python train.py --image_size=24 --horizontal_flip=true --translate=0.06 --norm_position="pre" --bias="all" --parallel_block=false --moe="soft" --shared_expert=false --patch_size=[2, 2] --residual_init="zero_last"
Rows from block 9 of a small image classifier, named by matrix and row number. Rows with one number within an expert belong to one neuron, the router's apart. Each number is 50 + 12 x the weight over its row's rms, rounded and kept within 0 to 99. All counts start at 0.
Before each expert's rows are labels from the 100 images, of 14976, where the router gives the expert most weight on average: "strongest on" is what is common among them; "patch colour" is the nearest of a few named colours to the mean colour under the peak. Only what is clearly more common there than usual is listed. The data: stained colorectal tissue patches (NCT-CRC-HE-100K). In brackets: how many of the 100.
# router: slot weights (model.blocks.9.mlp.router.weight, 8x160), inputs 80-159
# up: expert up (model.blocks.9.mlp.up, 4x320x160), inputs 80-159
# down: expert down (model.blocks.9.mlp.down, 4x160x320, transposed), outputs 80-159

# expert 0
strongest on: tissue: lymphocytes (99)
patch colour: brown (69)
router.0:35 57 42 37 56 35 17 32 50 38 63 73 64 38 81 38 46 42 39 55 24 44 59 34 52 57 60 48 46 44 51 63 55 52 58 56 54 49 39 62 46 51 53 66 53 65 40 34 25 50 50 61 60 41 45 76 84 51 44 54 55 29 47 48 44 55 50 57 42 46 38 52 42 47 30 65 57 54 45 49
router.1:60 51 45 19 45 48 25 53 45 53 50 71 79 50 68 48 59 44 47 64 47 51 68 24 47 64 48 31 55 52 59 55 47 63 50 53 61 53 70 72 37 55 49 43 34 50 44 40 47 50 59 52 49 41 23 69 77 53 52 47 49 40 53 51 51 54 56 58 41 39 41 58 56 53 59 39 66 40 48 51
up.4:38 49 38 55 69 56 54 64 62 42 33 46 56 34 41 66 55 42 74 64 58 53 38 41 59 61 40 60 34 22 51 40 50 32 53 47 61 44 54 44 49 40 57 42 61 69 79 58 48 46 53 54 66 57 49 43 43 50 33 45 22 42 62 48 70 72 44 63 41 48 45 60 53 62 44 45 62 49 56 48
down.4:48 62 74 65 33 42 62 53 45 66 37 37 48 48 38 59 46 50 46 45 65 71 47 59 64 44 39 57 57 31 47 47 25 63 23 57 46 57 39 35 50 56 68 37 51 46 41 45 37 51 43 52 40 43 40 35 42 39 75 38 65 70 54 51 44 31 34 37 67 52 58 32 53 40 61 32 37 50 54 43

# expert 2
strongest on: tissue: smooth muscle (52); tissue: debris (28)
patch colour: brown (48)
router.4:70 52 50 41 45 69 30 35 46 81 39 47 33 63 58 43 67 47 49 40 36 56 55 53 46 54 49 47 29 65 43 40 36 40 24 50 55 38 45 59 59 38 24 55 81 51 53 48 52 36 46 51 25 52 79 48 57 47 50 59 45 49 56 68 45 39 71 40 57 64 50 39 35 56 62 52 51 62 59 55
router.5:70 44 59 41 46 63 30 35 47 79 46 48 39 79 61 47 56 58 54 48 40 43 56 61 55 63 45 37 50 60 53 35 41 46 23 49 56 44 43 64 43 23 20 46 68 42 58 51 38 30 48 55 22 43 70 52 62 45 51 58 55 53 46 57 44 37 68 43 43 61 51 48 52 55 59 65 55 61 64 47
up.4:30 68 62 33 50 45 58 54 62 16 45 32 77 55 51 39 55 54 32 60 44 60 39 39 36 53 77 47 58 28 72 60 72 57 51 58 70 55 42 56 46 54 59 39 62 34 66 40 36 29 60 46 62 42 37 46 54 60 41 54 61 40 64 54 47 70 53 50 42 62 49 35 29 45 30 68 51 61 44 52
down.4:45 44 53 63 48 46 93 57 39 59 51 35 45 46 26 25 56 56 55 41 43 60 42 57 41 74 69 49 48 64 51 49 67 45 38 43 44 42 50 39 57 51 45 64 44 27 53 62 65 76 43 32 62 57 47 33 32 44 35 56 52 43 55 49 71 72 48 46 53 59 53 46 58 50 46 63 51 58 43 47

# expert 3
strongest on: tissue: cancer-associated stroma (41); tissue: debris (29)
patch colour: pink (69)
router.6:55 57 46 53 32 65 52 58 55 47 41 58 65 44 52 30 52 41 46 49 54 53 42 48 52 64 54 30 52 58 46 33 63 53 46 78 44 40 46 65 52 61 37 43 49 52 47 47 67 41 48 52 52 70 39 61 44 56 35 51 53 62 60 48 62 64 99 54 39 52 62 67 56 76 49 62 77 69 56 45
router.7:40 73 49 47 63 54 60 34 54 34 37 53 61 46 34 48 38 49 55 58 80 55 57 36 35 68 39 60 39 30 58 39 45 27 39 46 57 73 70 60 50 24 49 54 59 33 54 61 61 66 69 35 55 45 54 52 41 45 37 40 48 40 53 44 50 45 64 51 67 49 74 55 56 51 64 51 54 58 69 44
up.4:46 42 46 65 67 59 69 75 46 45 43 39 48 44 52 41 27 32 48 61 51 71 62 58 38 60 75 44 52 46 18 38 46 63 61 50 41 57 74 49 51 49 55 57 48 45 51 58 52 44 73 36 70 74 50 58 48 36 84 54 36 40 31 41 44 50 40 43 58 62 44 66 55 31 39 33 44 59 37 67
down.4:36 59 52 34 32 40 45 45 56 30 56 45 59 44 93 61 54 65 51 46 63 47 61 53 31 41 54 49 54 60 53 51 51 46 60 66 68 49 50 70 49 45 52 60 63 47 64 38 48 54 60 61 51 42 43 62 49 65 37 57 63 56 50 53 26 46 70 42 45 38 51 30 35 50 25 33 55 57 59 65