config.toml
model = "image classifier"
dataset = "stained colorectal tissue patches (NCT-CRC-HE-100K)"
train_examples = 22605
image_size = 24
crop_scale_min = 0.5
horizontal_flip = true
translate = 0.06
color_jitter = 0.2
targets = ["tissue"]
num_classes = 9
arch = "vit"
norm = "layernorm"
norm_position = "pre"
hidden_act = "gelu"
mlp_ratio = 3
head_dim = 32
fused_qkv = true
bias = "all"
qk_norm = false
parallel_block = false
inner_norm = true
moe = "soft"
num_experts = 4
moe_every = 2
expert_mlp_ratio = 2
slots_per_expert = 2
shared_expert = false
patch_size = [2, 2]
layers = 12
width = 160
positions = "learned"
pooling = "mean"
loss = "cross_entropy"
residual_init = "zero_last"
optimizer = "adamw"
learning_rate = 0.0016
beta1 = 0.8
beta2 = 0.99
eps = 1e-08
ema_decay = 0.995
max_steps = 19000
batch_size = 128
epochs = 107.6
lr_schedule = "constant"
warmup_steps = 380
weight_decay = 0.07
Rows from block 2 of a small image classifier, named by matrix and row number. Rows with one number belong to one neuron. Each number is 128 + 24 x the weight over its row's rms, rounded and kept within 0 to 255. All counts start at 0. After the name is the row's rms in percent of the matrix's.
After each neuron's rows are labels from the 100 images, of 14976, where the neuron reaches its highest value: "strongest on" is what is common among them. Only what is clearly more common there than usual is listed. The data: stained colorectal tissue patches (NCT-CRC-HE-100K). In brackets: how many of the 100, against the usual share in percent.
# fc1: MLP up (model.blocks.2.mlp.fc1.weight, 480x160), inputs 54-107
# fc2: MLP down (model.blocks.2.mlp.fc2.weight, 160x480, transposed), outputs 54-107

fc1.342 093 [151  94 119 131  93  79 112  81 110 100 131 123 100 143 148 161 144 150 108 125 147 157 124 128 104 100 125 163 148 144 135  72 166 140 154 132 121 176  90 148 143 144 129 138 147  90 109 111 141 123 115  99 134 142]
fc2.342 109 [153 111 165 176 121 143 102 120 139 111 173 129  97 179 187 147 175 175 130 127 156 107 117 100 108 153 120 151 137 121 104 144 132  86 114 112 125 118 130 181 105 106 113 141 132 107 151 104 155 156 132 128 110 156]
strongest on: tissue: tumour epithelium (44 vs 14.9); tissue: mucus (37 vs 9)

fc1.155 096 [167  83 141 160 119  82  70  92 160 137 132 107 122 128 178 155 123 165 116 133 201 153 124 129  97  96 114 129 154 130 111  70 185 117 142 119 128 156 123 155 126 123 104 167 142 109 131 127 136 140 119 102 121 153]
fc2.155 107 [101 168 100  87 125 131 129  66 164 133 127 173 119 146 139 124 127  99 151 132 173 118 153 166  99 122 117 140 104 147 137 102 154 147 114 106 132 129 149  97  60 108 137 161 147 139 129 174 145 128 154 130  88 161]
strongest on: tissue: adipose tissue (32 vs 10.3); tissue: mucus (30 vs 9)

fc1.162 152 [110 148 185 182 136 119 103 145 155 129 123  65 126 133 130 167 106 153 116 143 100 145 140 144 104  99 121 127 147 126 134 115 138 184 152 122 167 135 130 184 135 125 106 106 101 137 118 117 131 132 120 102 129 136]
fc2.162 145 [ 99 171 160 166 117 133 135 178 156 119 138 100 110 134 100 136 123 125  98 115  92 153 161 144 127 126 118 135 146 128 120 167  77 137 124 110 184 137 126 177 123 132 105  79  78 147 124 126 114 107 134  95 132 155]
strongest on: tissue: lymphocytes (47 vs 11.3)

fc1.459 095 [136 117 117  82 136 107 118  76 158 140 124 114 119 143 156 131 142 185  92 113 177 165 143 109  83 100 116 130 136 145 101  49 166 131 129 121 151 117 123 133 130  86 115 129 147 156 111 138 140 143 124 108 129 151]
fc2.459 103 [138 135 160 143 149 203 103 121 122 126 122 114  94 112 114 136 148 122 106 126 126 131 163 107 120 108 112 157 165 127 138 129 208 126 125 122 108 137 137 130  28 145 143 119 140  95  98 132 128 156 117 137 163 135]
strongest on: tissue: mucus (44 vs 9)

fc1.62 099 [146 130 185 144 102 106  96 112 175 163 158  80 124 110 152 165 125 148 102 130 149 131 135 151  89 100 131 133 190 123 118  93 169 159 145 132 130 127 118 150 130 128  93 143 130 162 109 177 114 143 136  99  98 139]
fc2.62 085 [110 157 119  60 121 131 170  95 161 135 132 178 102 123 135 135 156  90 147 118 126 122 138 166 128 132 117 128 101 127 125 122 154 194  99 114 120  93 131 129  85 101 139 155 171 148 137 178 144 116 174 141  85 141]
strongest on: tissue: lymphocytes (31 vs 11.3)

fc1.478 152 [111 146 193 180 137 122 109 144 156 129 122  64 130 129 123 158 103 148 113 144 102 144 138 150 104 106 124 128 144 130 137 118 137 187 152 123 164 135 133 183 138 127 107 103  99 137 116 114 128 130 119 102 125 132]
fc2.478 144 [ 98 173 159 164 115 136 134 183 153 122 135 105 118 130 101 133 124 123  96 113  91 155 158 145 134 122 122 133 150 127 117 168  72 137 120 115 183 134 125 174 121 129 104  78  82 144 123 123 117 107 139  97 132 149]
strongest on: tissue: lymphocytes (56 vs 11.3)

fc1.412 085 [108 147 126 123 148 151 134 122 132 124 157 125 115 150 147 117 144 167 116 152 137 111 167 118  97  92  91 118 121 103 149  78 183  95 143  94 145 124 165 155 108 104 100 118  88 164 138 164 111 157 144 159 139 135]
fc2.412 093 [117  77 113 123 146 167 109 133 104 123 131 114 131 126 120 129 134 151 101 123 132 156 106  87 134 117 101 127 183 109  63 120 183 133 126 135 104  83  85 109  89 154 144 126 141 133 134 108 120 141 101 112 150 126]
strongest on: tissue: smooth muscle (40 vs 13.5)

fc1.236 096 [154 155 170 168 137 112 121 150 144 155 118  91 127 142 152 184 103 149 121 126 138  90 152 151 104  86 109 114 180 155 102  75 143 112 113 140 131 155 101 165 135 102 107 131 135 124  98 123 111 164 145 116 137 146]
fc2.236 098 [131 171 120 102 129 134 127 106 157 175 157 172 104 127 148 127 112 135 136 129 169  69 123 153 114 145 105 137  98 149 144 123 169 165 118 107 120 109 134 127  74 100 120 147 169 137 158 170 132 150 165 126 113 118]
strongest on: tissue: normal colon mucosa (40 vs 8.6)

fc1.438 105 [130 123  98 146 125 120 112 142  86  99 122 136 120 168 132 214 114 139 160 152 143 120 131 151  98 114  94 144 171 113 151 120 105  97 141 112 104 125 112 112 153 130 127 155 125 138 148 135 114 142 105 112 187 192]
fc2.438 107 [119 138  93  83 107 128 135  93 133 125 144 161 138 106 157  75 167 129 122 146 146 169 132 115 136 125 154 150  80 128 146 140 165 142 154 153 129 135 126 136  78 109 132 108 113 108 163 153 146 128 155 157 131  99]
strongest on: tissue: debris (85 vs 11.1)

fc1.294 104 [172 139 172 142 134 100 134 131 164 154 142  83 112 131 151 168 115 158 123 129 115 103 170 160 106 110 113 123 166 151  99  90 142 133 108 121 151 138 100 164 123 113  83 143 134 133 118 136 106 148 155 101 102 175]
fc2.294 103 [125 143 131  97 124 104 123 101 164 166 151 149 120 141 165 116 109 129 149 132 177  69 115 132 117 140 116 128 107 127 128 125 147 164 106 106 112 111 140 104  96  98 146 168 170 145 153 167 140 139 155 120  97 146]
strongest on: tissue: normal colon mucosa (31 vs 8.6)

fc1.215 096 [111 126 105 110 144 134 122  97 129 112 140 135 110 167 156 121 148 193 101 141 171 126 113  94  98  81  95 126 126 106 121  73 189 106 145 104 146 121 148 127 116 107  97 140  99 147 136 134 126 141 118 151 144 141]
fc2.215 099 [106 115 107 110 149 168  91 123  99 120 135 118 114 129 123 147 154 138 118 129 114 164 127  75 120 105 105 132 169  94  94 128 201 126 144 136 107 100  96 121  75 156 152 143 145 123 126 129 140 147  95 113 164 140]
strongest on: tissue: smooth muscle (34 vs 13.5); tissue: mucus (29 vs 9)

fc1.205 088 [183  96 195 155  87 117 130 119 140 123 161 120  92 114 157 138 119 117 122 130 144 166 147 124 104 117 133 126 137 146 146 103 180 108 152 118 132 117 112 129 117 124 111 127 119 140 110 114 114 136 152 109 173 128]
fc2.205 102 [105 155 109  88 104 123 165 124 151  88 146 151 116 143 129 153  99  84 181 159 103 100 146 142 138 132 141 122  93 124 120 149 112 181 117 122 101  96 135 115 120 125 136 156 129 105 130 141 149 104 155 146  60 163]
strongest on: tissue: lymphocytes (37 vs 11.3); tissue: adipose tissue (26 vs 10.3)

fc1.97 078 [105 143 135 130 154 149 126 113 150 118 160 125 116 129 149 116 136 153 119 146 162 135 142 138  85  86 107 111 131  94 148  96 182  96 150  98 153 110 160 153 106 108 107 129  93 163 134 163 100 152 138 139 147 135]
fc2.97 082 [127  80 111 133 140 160 107 132  97 124 131 128 124 123 124 128 138 147 109 139 131 152 112  71 131 124 107 130 173 118  72 137 202 143 138 138 108  81  68 112  75 154 135 123 144 127 129 125 129 143 116 116 144 125]
strongest on: tissue: smooth muscle (36 vs 13.5)

fc1.46 089 [168 129 143 164 108 118 126  88 136 151 142  99 132 127 173 172  96 126 138 138 156 109 164 151  85 138 108 118 142 122 119  61 174  82 107 125 110 151 110 128 143 132 119 135 132 103 129 124 117 170 141 115 143 154]
fc2.46 090 [138 151  84 118 133 120 116 131 145 172 134 151 118 134 147 152 135 104 130  91 140 101 164 122 163 131 169 111 112 127 122 125 160 142 102 163 127  89 129 125  68 106 141 151 176 151 137 140 136 144 185 138 100 110]
strongest on: tissue: smooth muscle (38 vs 13.5)

fc1.281 107 [151 107 153 166 130 119 111 123 125 130 165  88 112 127 186 162 129 154 143 141 126 114 100 143  68  82 115 112 160 133 121 103 172 114 149 120 130 142 130 188 143 132 100 168 143 156 114 128 120 159 137 117 119 150]
fc2.281 097 [126 139 114 132 134 151 145 111 183 146 173 131 100 108 107 141 126 116 138 148  89 115 146 133 124 130 116 107 126 112 104 156 156 216 145 109 155 109 101 183 141 140 173 175 120 121 120 157 142 137 164 110 104 122]
strongest on: tissue: tumour epithelium (39 vs 14.9)

fc1.450 098 [166 131 168 119 122  89 131 123 168 143 150  84 116 116 158 162 116 140 117 143 132  98 170 147  95 118 128 127 181 152  93  91 160 149 120 132 144 141 106 164 123 128  92 138 135 137 120 157 105 151 148 109  95 161]
fc2.450 091 [131 154 127  99 113 111 142 121 162 162 157 167 116 144 165 125 127 116 170 131 164 122 136 163 121 140 111 129  84 124 125 121 144 184 110  96 108 104 140 105  84  98 136 155 164 127 155 171 149 139 183 123  94 135]
strongest on: tissue: normal colon mucosa (33 vs 8.6)

fc1.116 092 [150 143 145 161 121 104  89 137 141 163 134 106 129 114 172 187 103 158 130 129 139  76 144 154 102 108 126 124 180 134 115  72 180 133 134 155 126 149  94 158 126 121  96 142 135 119 107 143 127 162 151  99 126 124]
fc2.116 074 [111 170 153 125 118 128 153  86 165 157 154 160  87 155 123 134 127 142 143 145 169  86 128 146 107 153 115 154 103 152 145 107 179 190 117  90 112 118 141 139  88  93 113 143 136 151 154 177 107 131 137 135 118 139]
strongest on: tissue: debris (30 vs 11.1)

fc1.202 103 [ 99 137 146 136 134 122  93 116 143 103  92 117 165 155 110 130 111 121 102 143 138 136 141 111 141  89 139 144 135  93  95 110 134 116 138 143 102 117 154 112 154 120 161 126 109 129  76 132 168 103  94 150 138 110]
fc2.202 109 [146 141  99 112 158 115 159 122 115 113 113 111 130 155  71 128 132 130 135 115 107 122 143 142 117  87 116 116 128 102 147 124  65 179 125  98 145 145 150 167 220 104 116 103 117 148  83 147 140 121 106 132 126 126]
strongest on: tissue: cancer-associated stroma (32 vs 10.7)

fc1.254 085 [185  94 158  99  86 111 135 100 138 139 152 124 107 123 153 141  90 118 131 145 158 146 175 134 102 128 111 117 131 126 161  72 185  99 146 123 132 116 108 114 133 149 131 111 109 125 126 111 126 151 152 114 196 139]
fc2.254 107 [122 164  95 122 108 105  95 138 156 136 136 177 138 146 162 168 114  73 159 139 150 111 138 157 169 134 146 117 105 116 120 131 127 161  91 143  92 112 125  96  99 120 140 153 159 114 154 138 147 128 160 151  81 148]
strongest on: tissue: smooth muscle (48 vs 13.5)

fc1.297 109 [162  93 141 151 135  65  85 100  99 104 119 111 138 164 141 151 129 119 137 119 161 149 104 149 113 111 111 141 131  88 149 119 113 105 144 119  89 173 114 137 162 159 127 147 135  77 135 109 170 140 107 116 141 158]
fc2.297 110 [116  78 136 134  91  71 137 114 105 115 145 136 183 121 142 110 141 152  97 143 157 138 124 127 126 153 141 160 147  76 113 140 122 124 137 135 113 127  98 135 191 164 129  93 102 111 136 124 151 125 135 123 147 107]
strongest on: tissue: adipose tissue (37 vs 10.3)

fc1.255 125 [ 97 139 187 166 127 109  89 140 152 142 121  97 140 133 142 162 115 118 125 135 104 164 129 135 104 119 121 129 166 108 146 104 143 180 140 126 172 125 118 171 148 109 111  96 116 142 116 106 134 141 120  80 138 131]
fc2.255 113 [ 99 167 186 179 125  99 144 150 166 119 146  99 103 143 122 141  98 131  99 127 124 141 170 151 104 132 113 145 126 124 114 164 110 165 132 100 177 147 130 179 117 111 119  98 103 124 131 116 139 105 147  72 113 165]
strongest on: tissue: lymphocytes (44 vs 11.3)

fc1.69 091 [127 150 154 175 127 137 131 153 131  80 151 105 103 162 114 165 142 118 122 153 120 101 141 140 115 115  73 146 141 106 140 123 105 133 139  82 114 122 142 153 140 148 125 123 125 138 160 162 118 128 117 145 122 207]
fc2.69 090 [ 70 167 155 106 111 143 106  95 135 105 125 151 146 122  99 118 149 117 124 151 171 182 155 150 137 140 119 176  92 110 136 129 111 131 147 116 116 145 153 123 117 110 139 125 134 129 135 158 139  51 116 133 124 140]
strongest on: tissue: cancer-associated stroma (59 vs 10.7)

fc1.41 100 [101  96 131 137 156 131 103  66 154 134 147 136 165 115 113 134  77 147 112 199 171  99 132 122 101 131 141  95 118 124 116 133 145 136 147 131 101 101 124 115 161 166 180 138 117 155 114 134 114 147 111 162 133 124]
fc2.41 114 [154 124 112 143 135 141 131 198  98 119 102 130 129 107  74 105  99 136 154 131  66 100  96 161 114 117 119  90 112 128 128 149  81 127 141 112 131 132 124 107 168 161 107 118  90 101 112  85 100 122 127 115 138 134]
strongest on: tissue: mucus (28 vs 9)

fc1.50 093 [145 104 136 130  90  95  94 113  84  93 137 126 133 137 151 174 164 133 140 143 151 141 151 136 116 112 127 164 142 101 151 112 138 111 162 141  95 150 113 139 141 156 103 154 147  86 125 144 166 112 116 122 154 140]
fc2.50 094 [192 106 151 150 108 104 136 100 126 106 140  97 140 164 161 120 128 145 146 143 137 126 116 111 123 181 140 125 119 122 171 115 134 105 145 123 124 169 145 171 159 112 133 116 124 107 127 139 152 112 150 114 109 104]
strongest on: tissue: tumour epithelium (38 vs 14.9)

fc1.454 119 [124 151 109 122 129 146 129 137 154 153 183 103  71 132 153 166 141 171 131 132 112 131 123 129 101 124 140  96 139 172 157 130 146 111 130 148 162 128 123 146  94 110  91 141 112 174 125 145  89 149 137 111 145 147]
fc2.454 126 [161 118 125 126 110 183 159 161 122 134 151 144  86 107 145 113 101 131 141 127 117 137 111 134 111 145  84 112 156 169 128 106 156 145 123 117 146 123 102 121  94 153  85 121 129 127 132 129  95 151 140 104 134 137]
strongest on: tissue: tumour epithelium (50 vs 14.9); tissue: normal colon mucosa (31 vs 8.6)

fc1.326 100 [138 123 112 168 111 125  89 146 110 128 146 148 147 119 180 151 124 140 168 135 146 164 100 114 128 110 126  99 110  93 125 131 144 118 154 138  95  98 140 139 121  96 138 168 170 117 129 109 180 142 155 140 110 119]
fc2.326 107 [136 119 155  87 124 152 133 219 144 135 124 112 126 115 111 170  98  86 131 101  88 125 107 100 137 100 103 115 103 142 148 151 116 109 147 135 135 145 129  87 182 133  99 100 104 134 134 132 141 136 120 128 156 139]
strongest on: tissue: adipose tissue (39 vs 10.3)

fc1.400 093 [141 123 151 118 100 101  86  98 156 136 146 118 140 122 175 196 104 121 133 141 178 114 180 166  99 123 132 126 179 113 134  82 190 107 105 161 110 143 127 145 141 122 107 139 135 119 114 155 128 154 126 119 140 143]
fc2.400 067 [ 92 177 143  81  92 134 155 116 145 155 141 180 107 150 133 129 135  95 134 135 135 118 164 152 118 114 116 138  99 134 135 110 140 181 109 119 112  99 154 123  81 100 118 129 141 140 133 184 147 126 164 131 105 140]
strongest on: tissue: debris (44 vs 11.1)

fc1.65 096 [139  99 144 121 170  82 130 131 155 135 114  87 150 120 116 117 105 116 129  75 132 146 137 112 148 140 157 111 117  99 115 157 100 144 119 146 152 108 117 127 163 133 134 122 133 102 126 114 169 119 117 107 117 111]
fc2.65 109 [ 79  89 134 111 114  84 137 131 130 144 142 133 176 122 135 127 131 134  87 115 131 145 140 131 138 139 155 121 141  90  51 163 103 131  86 129 112 111 119 113 184 134 173 130 119 142 132 106 140 140 147 130 110 118]
strongest on: tissue: cancer-associated stroma (34 vs 10.7)

fc1.199 061 [138 108 133  54 112  93 122 120 194 134 175 112 110 126 202 148 129 144  85 116 180  93 182 133 109 134 108 139 165 144 111 111 162 122 109 123 137 141 136 114 112 141  95 127 134 128 147 165 108 164 114 124 125 159]
fc2.199 054 [150 130 166 174 131 110 112 149 116 145 112 123 106 145 160 148 137 116 156 106 108 102 113 101 140 136 125 122 164 133 145 133 176 185 126 138 132  71 159 112  53 107 119 114 138 122 121 147 144 182 137 117 123 121]
strongest on: tissue: lymphocytes (28 vs 11.3)

fc1.377 098 [145 133 129  92 119 100 145  39 137 144 131 146 106 123 121 104 141 122  83 123 145  92 124 121 118 140 138 154 163 151 109 111 142 137  87 125 143 156 110 153 115 130 152 108 115 132 123 152  77 133 130 127 133 133]
fc2.377 108 [116 129 143 110 145 147 129 153 162 117 101  96 103 139  63 137 109  98 140  98  99 165 136 125 133 125 128 137 133 146 146  95 118 107 145 105 127 161 115  95 190 141 105 127  94 106 109 130  92 132 102 127 149 161]
strongest on: tissue: mucus (34 vs 9)

fc1.114 095 [113 125 112 116 131 138 121  90 125 123 129 133 108 157 137 121 155 147 112 145 165 144  70  94 112  74 118 121 128 131 112  88 179 121 144 109 136 132 151 121 119 102 129 155 120 163 125 113 115 134 112 141 146 123]
fc2.114 101 [117 143 100 132 162 146  83 124  94 128 132 119 105 138 145 139 172 139 116 102 106 158 127  73 126 101 111 133 176  95 107 124 193 137 142 143 130 114  93 149  60 144 128 141 141 119 126 118 146 150  97 121 160 139]
strongest on: tissue: smooth muscle (48 vs 13.5)

fc1.72 089 [165 141 144 142  88 114 106 133 138 157 139 114 120 110 176 189 106 112 155 124 124 109 151 144 117 130 112 122 130 110 141  77 183 107 112 136 112 149 105 135 132 136 115 119 142  95 126 125 139 150 142 121 144 138]
fc2.72 109 [116 172 108 128 118 143 122 132 129 152 134 162 123 138 162 142 137 102 115 121 141  99 181 135 171 123 153 122 121 118 130 119 157 133  92 159 121  88 146 128  46  97 136 120 150 133 137 143 129 135 157 164 117 116]
strongest on: tissue: smooth muscle (57 vs 13.5); tissue: debris (42 vs 11.1)

fc1.115 158 [102 156 128 123 138 154 147 134 110  61  95 113 149 136  88 118 142 119 108 174 111 108 173 138 154 116 141 178 107 111 136 131 113 130 161 143 106 118 161 131 132 156 134  97  96  95 100 146 147  80  90 173 126 116]
fc2.115 083 [125 227 138 135 136 146 114 113 102 137  85 127 157 126  61 137 121 122 121 134 145 135 140 152 161 139 137 143  97  78 158 127  90 148 132 134 130 129 140 146 161 104 146 110 127 133  95 145 139  33 120 104 160  84]
strongest on: tissue: normal colon mucosa (67 vs 8.6)

fc1.103 096 [144 118 177 136 112  78 103 114 180 135 153  85 115 122 171 166 112 132 103 138 153 144 184 153  94 116 123 145 180 131 136  86 171 158 136 135 144 147 127 149 114 111 100 126 134 136 115 150 107 141 119 100 119 155]
fc2.103 082 [ 84 169 122  95 101 103 151 112 160 140 129 170 119 149 152 133 152 100 149 129 150 152 170 163 122 115 119 142 119 124 120 102 150 163  93 120 108 100 139 120  81  90 121 155 152 138 141 170 157 120 175 132  90 143]
strongest on: tissue: lymphocytes (65 vs 11.3)

fc1.307 108 [102 105 152 110 120  97  81  94 152 126 126 101 146 150 128 134 124 154  93 123 190 167 115 102 120  65 129 124 155  80  97 112 151 110 147 129 136 126 147 160 147 103 133 153  89 154 110 143 151 130 121 139 150 131]
fc2.307 111 [186 123 129 143 164 136 136 126 123 118 137  79  89 194 107 147 126 158 133 109 110  89 120 108 103  80 106 119 146 139 122 118  83 159 134 111 118 171 135 137 187 116  93  89 129 137 110 118 135 147  99 131 130 150]
strongest on: tissue: cancer-associated stroma (41 vs 10.7)

fc1.318 106 [108 113 125 126 162 122 127  63 151 130 145 132 143 124 104 121  82 155  88 194 153  81 134 120 101 133 139 115 130 135 108 125 143 159 132 121 129 111 113 132 144 176 178 128  98 149 120 142  88 137 112 151 124 133]
fc2.318 107 [160 120 126 133 123 141 126 171 113 124 109 121 105 109  52 122 109 124 164 111  52 125 104 147 116 115 127 103 118 146 141 130  87 115 147 116 133 140 120 100 175 157 104 110 102 108 104  94  89 121 132 101 159 147]
strongest on: tissue: tumour epithelium (38 vs 14.9)

fc1.40 105 [134 128 107 171 114 125  93 149 117 128 143 143 150 116 173 155 124 139 169 145 145 150 106 130 130 116 120  94 110  96 127 129 140 128 154 140  92  99 137 138 127 106 127 167 173 119 129 104 180 145 155 135  98 123]
fc2.40 118 [128 123 149  90 134 167 136 226 142 129 121 109 133 115 107 169 104  99 124 105  85 143 115 107 132 103  98 112 109 140 146 146 108 112 151 129 140 141 131  91 190 132  95 103 105 141 129 133 137 133 114 133 154 136]
strongest on: tissue: adipose tissue (29 vs 10.3); tissue: mucus (25 vs 9)

fc1.245 087 [123 131 149 128 107 125  95 113 170 140 185  99 100 130 146 162 109 152 103 146 168 130 121 106  76  89 140 137 140 153 156 130 157 121 170 136 159 172 134 154 116 100 103 126 100 160 124 174 109 144 100 127 167 143]
fc2.245 063 [155 144 123  86 131 148 174 132 154 137 108 142 102 119 157 117 120 122 104  69  87 130 130 134 129 116 109 101 163 175 135 101 121 165 133 161 184 151 118 132  87 146  92 128 131 140 133 136 144 120 172 116  80 131]
strongest on: tissue: debris (31 vs 11.1)

fc1.453 092 [112 137 151 134 137 130 115 109 133  94 133 126 111 189 149 124 154 168 100 138 189 123 113  96 100  67  78 149 132  82 113  58 180 101 146  90 127 119 154 148 124 133 101 167  91 137 139 145 126 141 116 161 123 152]
fc2.453 085 [ 93 127  96 114 159 193 111 117 115 112 141 110 110 145 111 140 135 145 116 140 115 143 128  79 116  93  87 121 183  99  76 113 184 125 129 125 102 100 111 130  77 135 167 143 132 135 127 141 131 143  81 117 149 152]
strongest on: tissue: debris (36 vs 11.1); tissue: adipose tissue (31 vs 10.3)

fc1.157 086 [165 107 185 137 107  81  97 100 178 132 148  89 128 107 172 169 118 144 119 148 181 132 152 136  89  91 129 130 185 138 116  74 174 136 142 140 125 148 126 148 130 115  95 151 149 123 114 141 120 142 128 103 129 150]
fc2.157 101 [ 94 168 125 112 114 116 138  80 163 147 144 178 121 140 163 133 131 102 145 141 168 129 140 137 113 122 121 140  96 139 132 104 173 163 109 105 108 103 144  91  69  97 143 159 163 133 138 175 153 128 169 131  95 144]
strongest on: tissue: lymphocytes (40 vs 11.3)

fc1.21 109 [144 127 150  96 136 107 162 123 147 132 106 119 112 123 114 114 128 108 135 123 130 132 133 147 108 140 119 163 135 137 137  75 161 157 168 110 129  78  99 118 127 168 117 129 138  95 121 119 128 117 125  70 124 123]
fc2.21 122 [128 137 111 103  81 143 135 123 193 136 157 144 109 144 155 119 115  91 157 120 146  96 138 130 143 113 168 148 115 160  91 148 140  99 103 138 116 111 139  86  76 144 124 163 115 133 129 125 108 112 121 125 111 135]
strongest on: tissue: lymphocytes (36 vs 11.3)

fc1.387 152 [101 159 129 143 129 157 154 154 118  84  98 123 132 113  96 122 100 106 124 174  97  92 170 187 147 130 134 156 108 111 171 139 109 147 161 130 121 121 165 130 118 171 132  93  82 122 121 156  99  84 107 146 127 128]
fc2.387 059 [135 210 169 160 122 179  97 125 137 138 110 138 147 105  86 139 108 123 147 144 137 202 129 160 142 179 124 146 105  96 144 134  98 110 129 126 139 149 107 144 106 114 128 103 148 125  99 134 129  58 151  90 144 139]
strongest on: tissue: normal colon mucosa (55 vs 8.6); tissue: mucus (26 vs 9)

fc1.244 090 [134 116 167 156 123  97  87 105 147 149 143 108 131 114 181 195 109 143 119 123 159 121 132 162 101  95 118 111 175 151  97  73 170 105 116 145 130 161 113 161 127  84 106 144 145 133 123 134 114 159 142 114 136 133]
fc2.244 089 [114 173 153 128 133 110 122  73 155 149 136 139 113 164 150 115 123 134 140 128 178  54 126 157 106 132 119 156 117 140 139 115 146 160 116 108 112 133 146 126  76  95 131 142 163 141 145 150 132 129 151 110 102 142]
strongest on: tissue: mucus (30 vs 9)

fc1.45 107 [147 138  99 105  87 124 136 146 147 146 133 122 104 128 149 181 102 179 150 147 128  89 169 135 106 113 130 130 181 160 170 107 142 106 149 144 139 130 107 116 123 117  86 134 128 146 107 163 108 146 134 105 160 150]
fc2.45 099 [123  77 119 145 117 118 139 124 121 117 162 140  97 155 167 162 121 153  88 113 130 156 158 124 106 119  81 121 181 149  85 124 117 143 100  86 129 141  97 143 134 133 147 136 137 131 141 118 137 143 131 121 145 200]
strongest on: tissue: normal colon mucosa (34 vs 8.6)

fc1.209 103 [109 100 125 138 150 136 102  84 150 134 150 137 162 115 118 143  76 149 130 197 176  98 150 121 108 131 144  98 115 120 120 137 138 122 148 145  93 100 131 119 152 154 175 150 130 147 111 125 134 144 117 163 124 119]
fc2.209 106 [150 127 108 131 135 151 143 218 101 113  98 136 131  99  74  97 103 124 152 119  68 111  96 163 118 124 109  98 108 128 137 150  88 126 143 108 138 121 129  92 169 164  96 117  88 106 120  90 113 114 126 114 134 127]
strongest on: tissue: tumour epithelium (35 vs 14.9)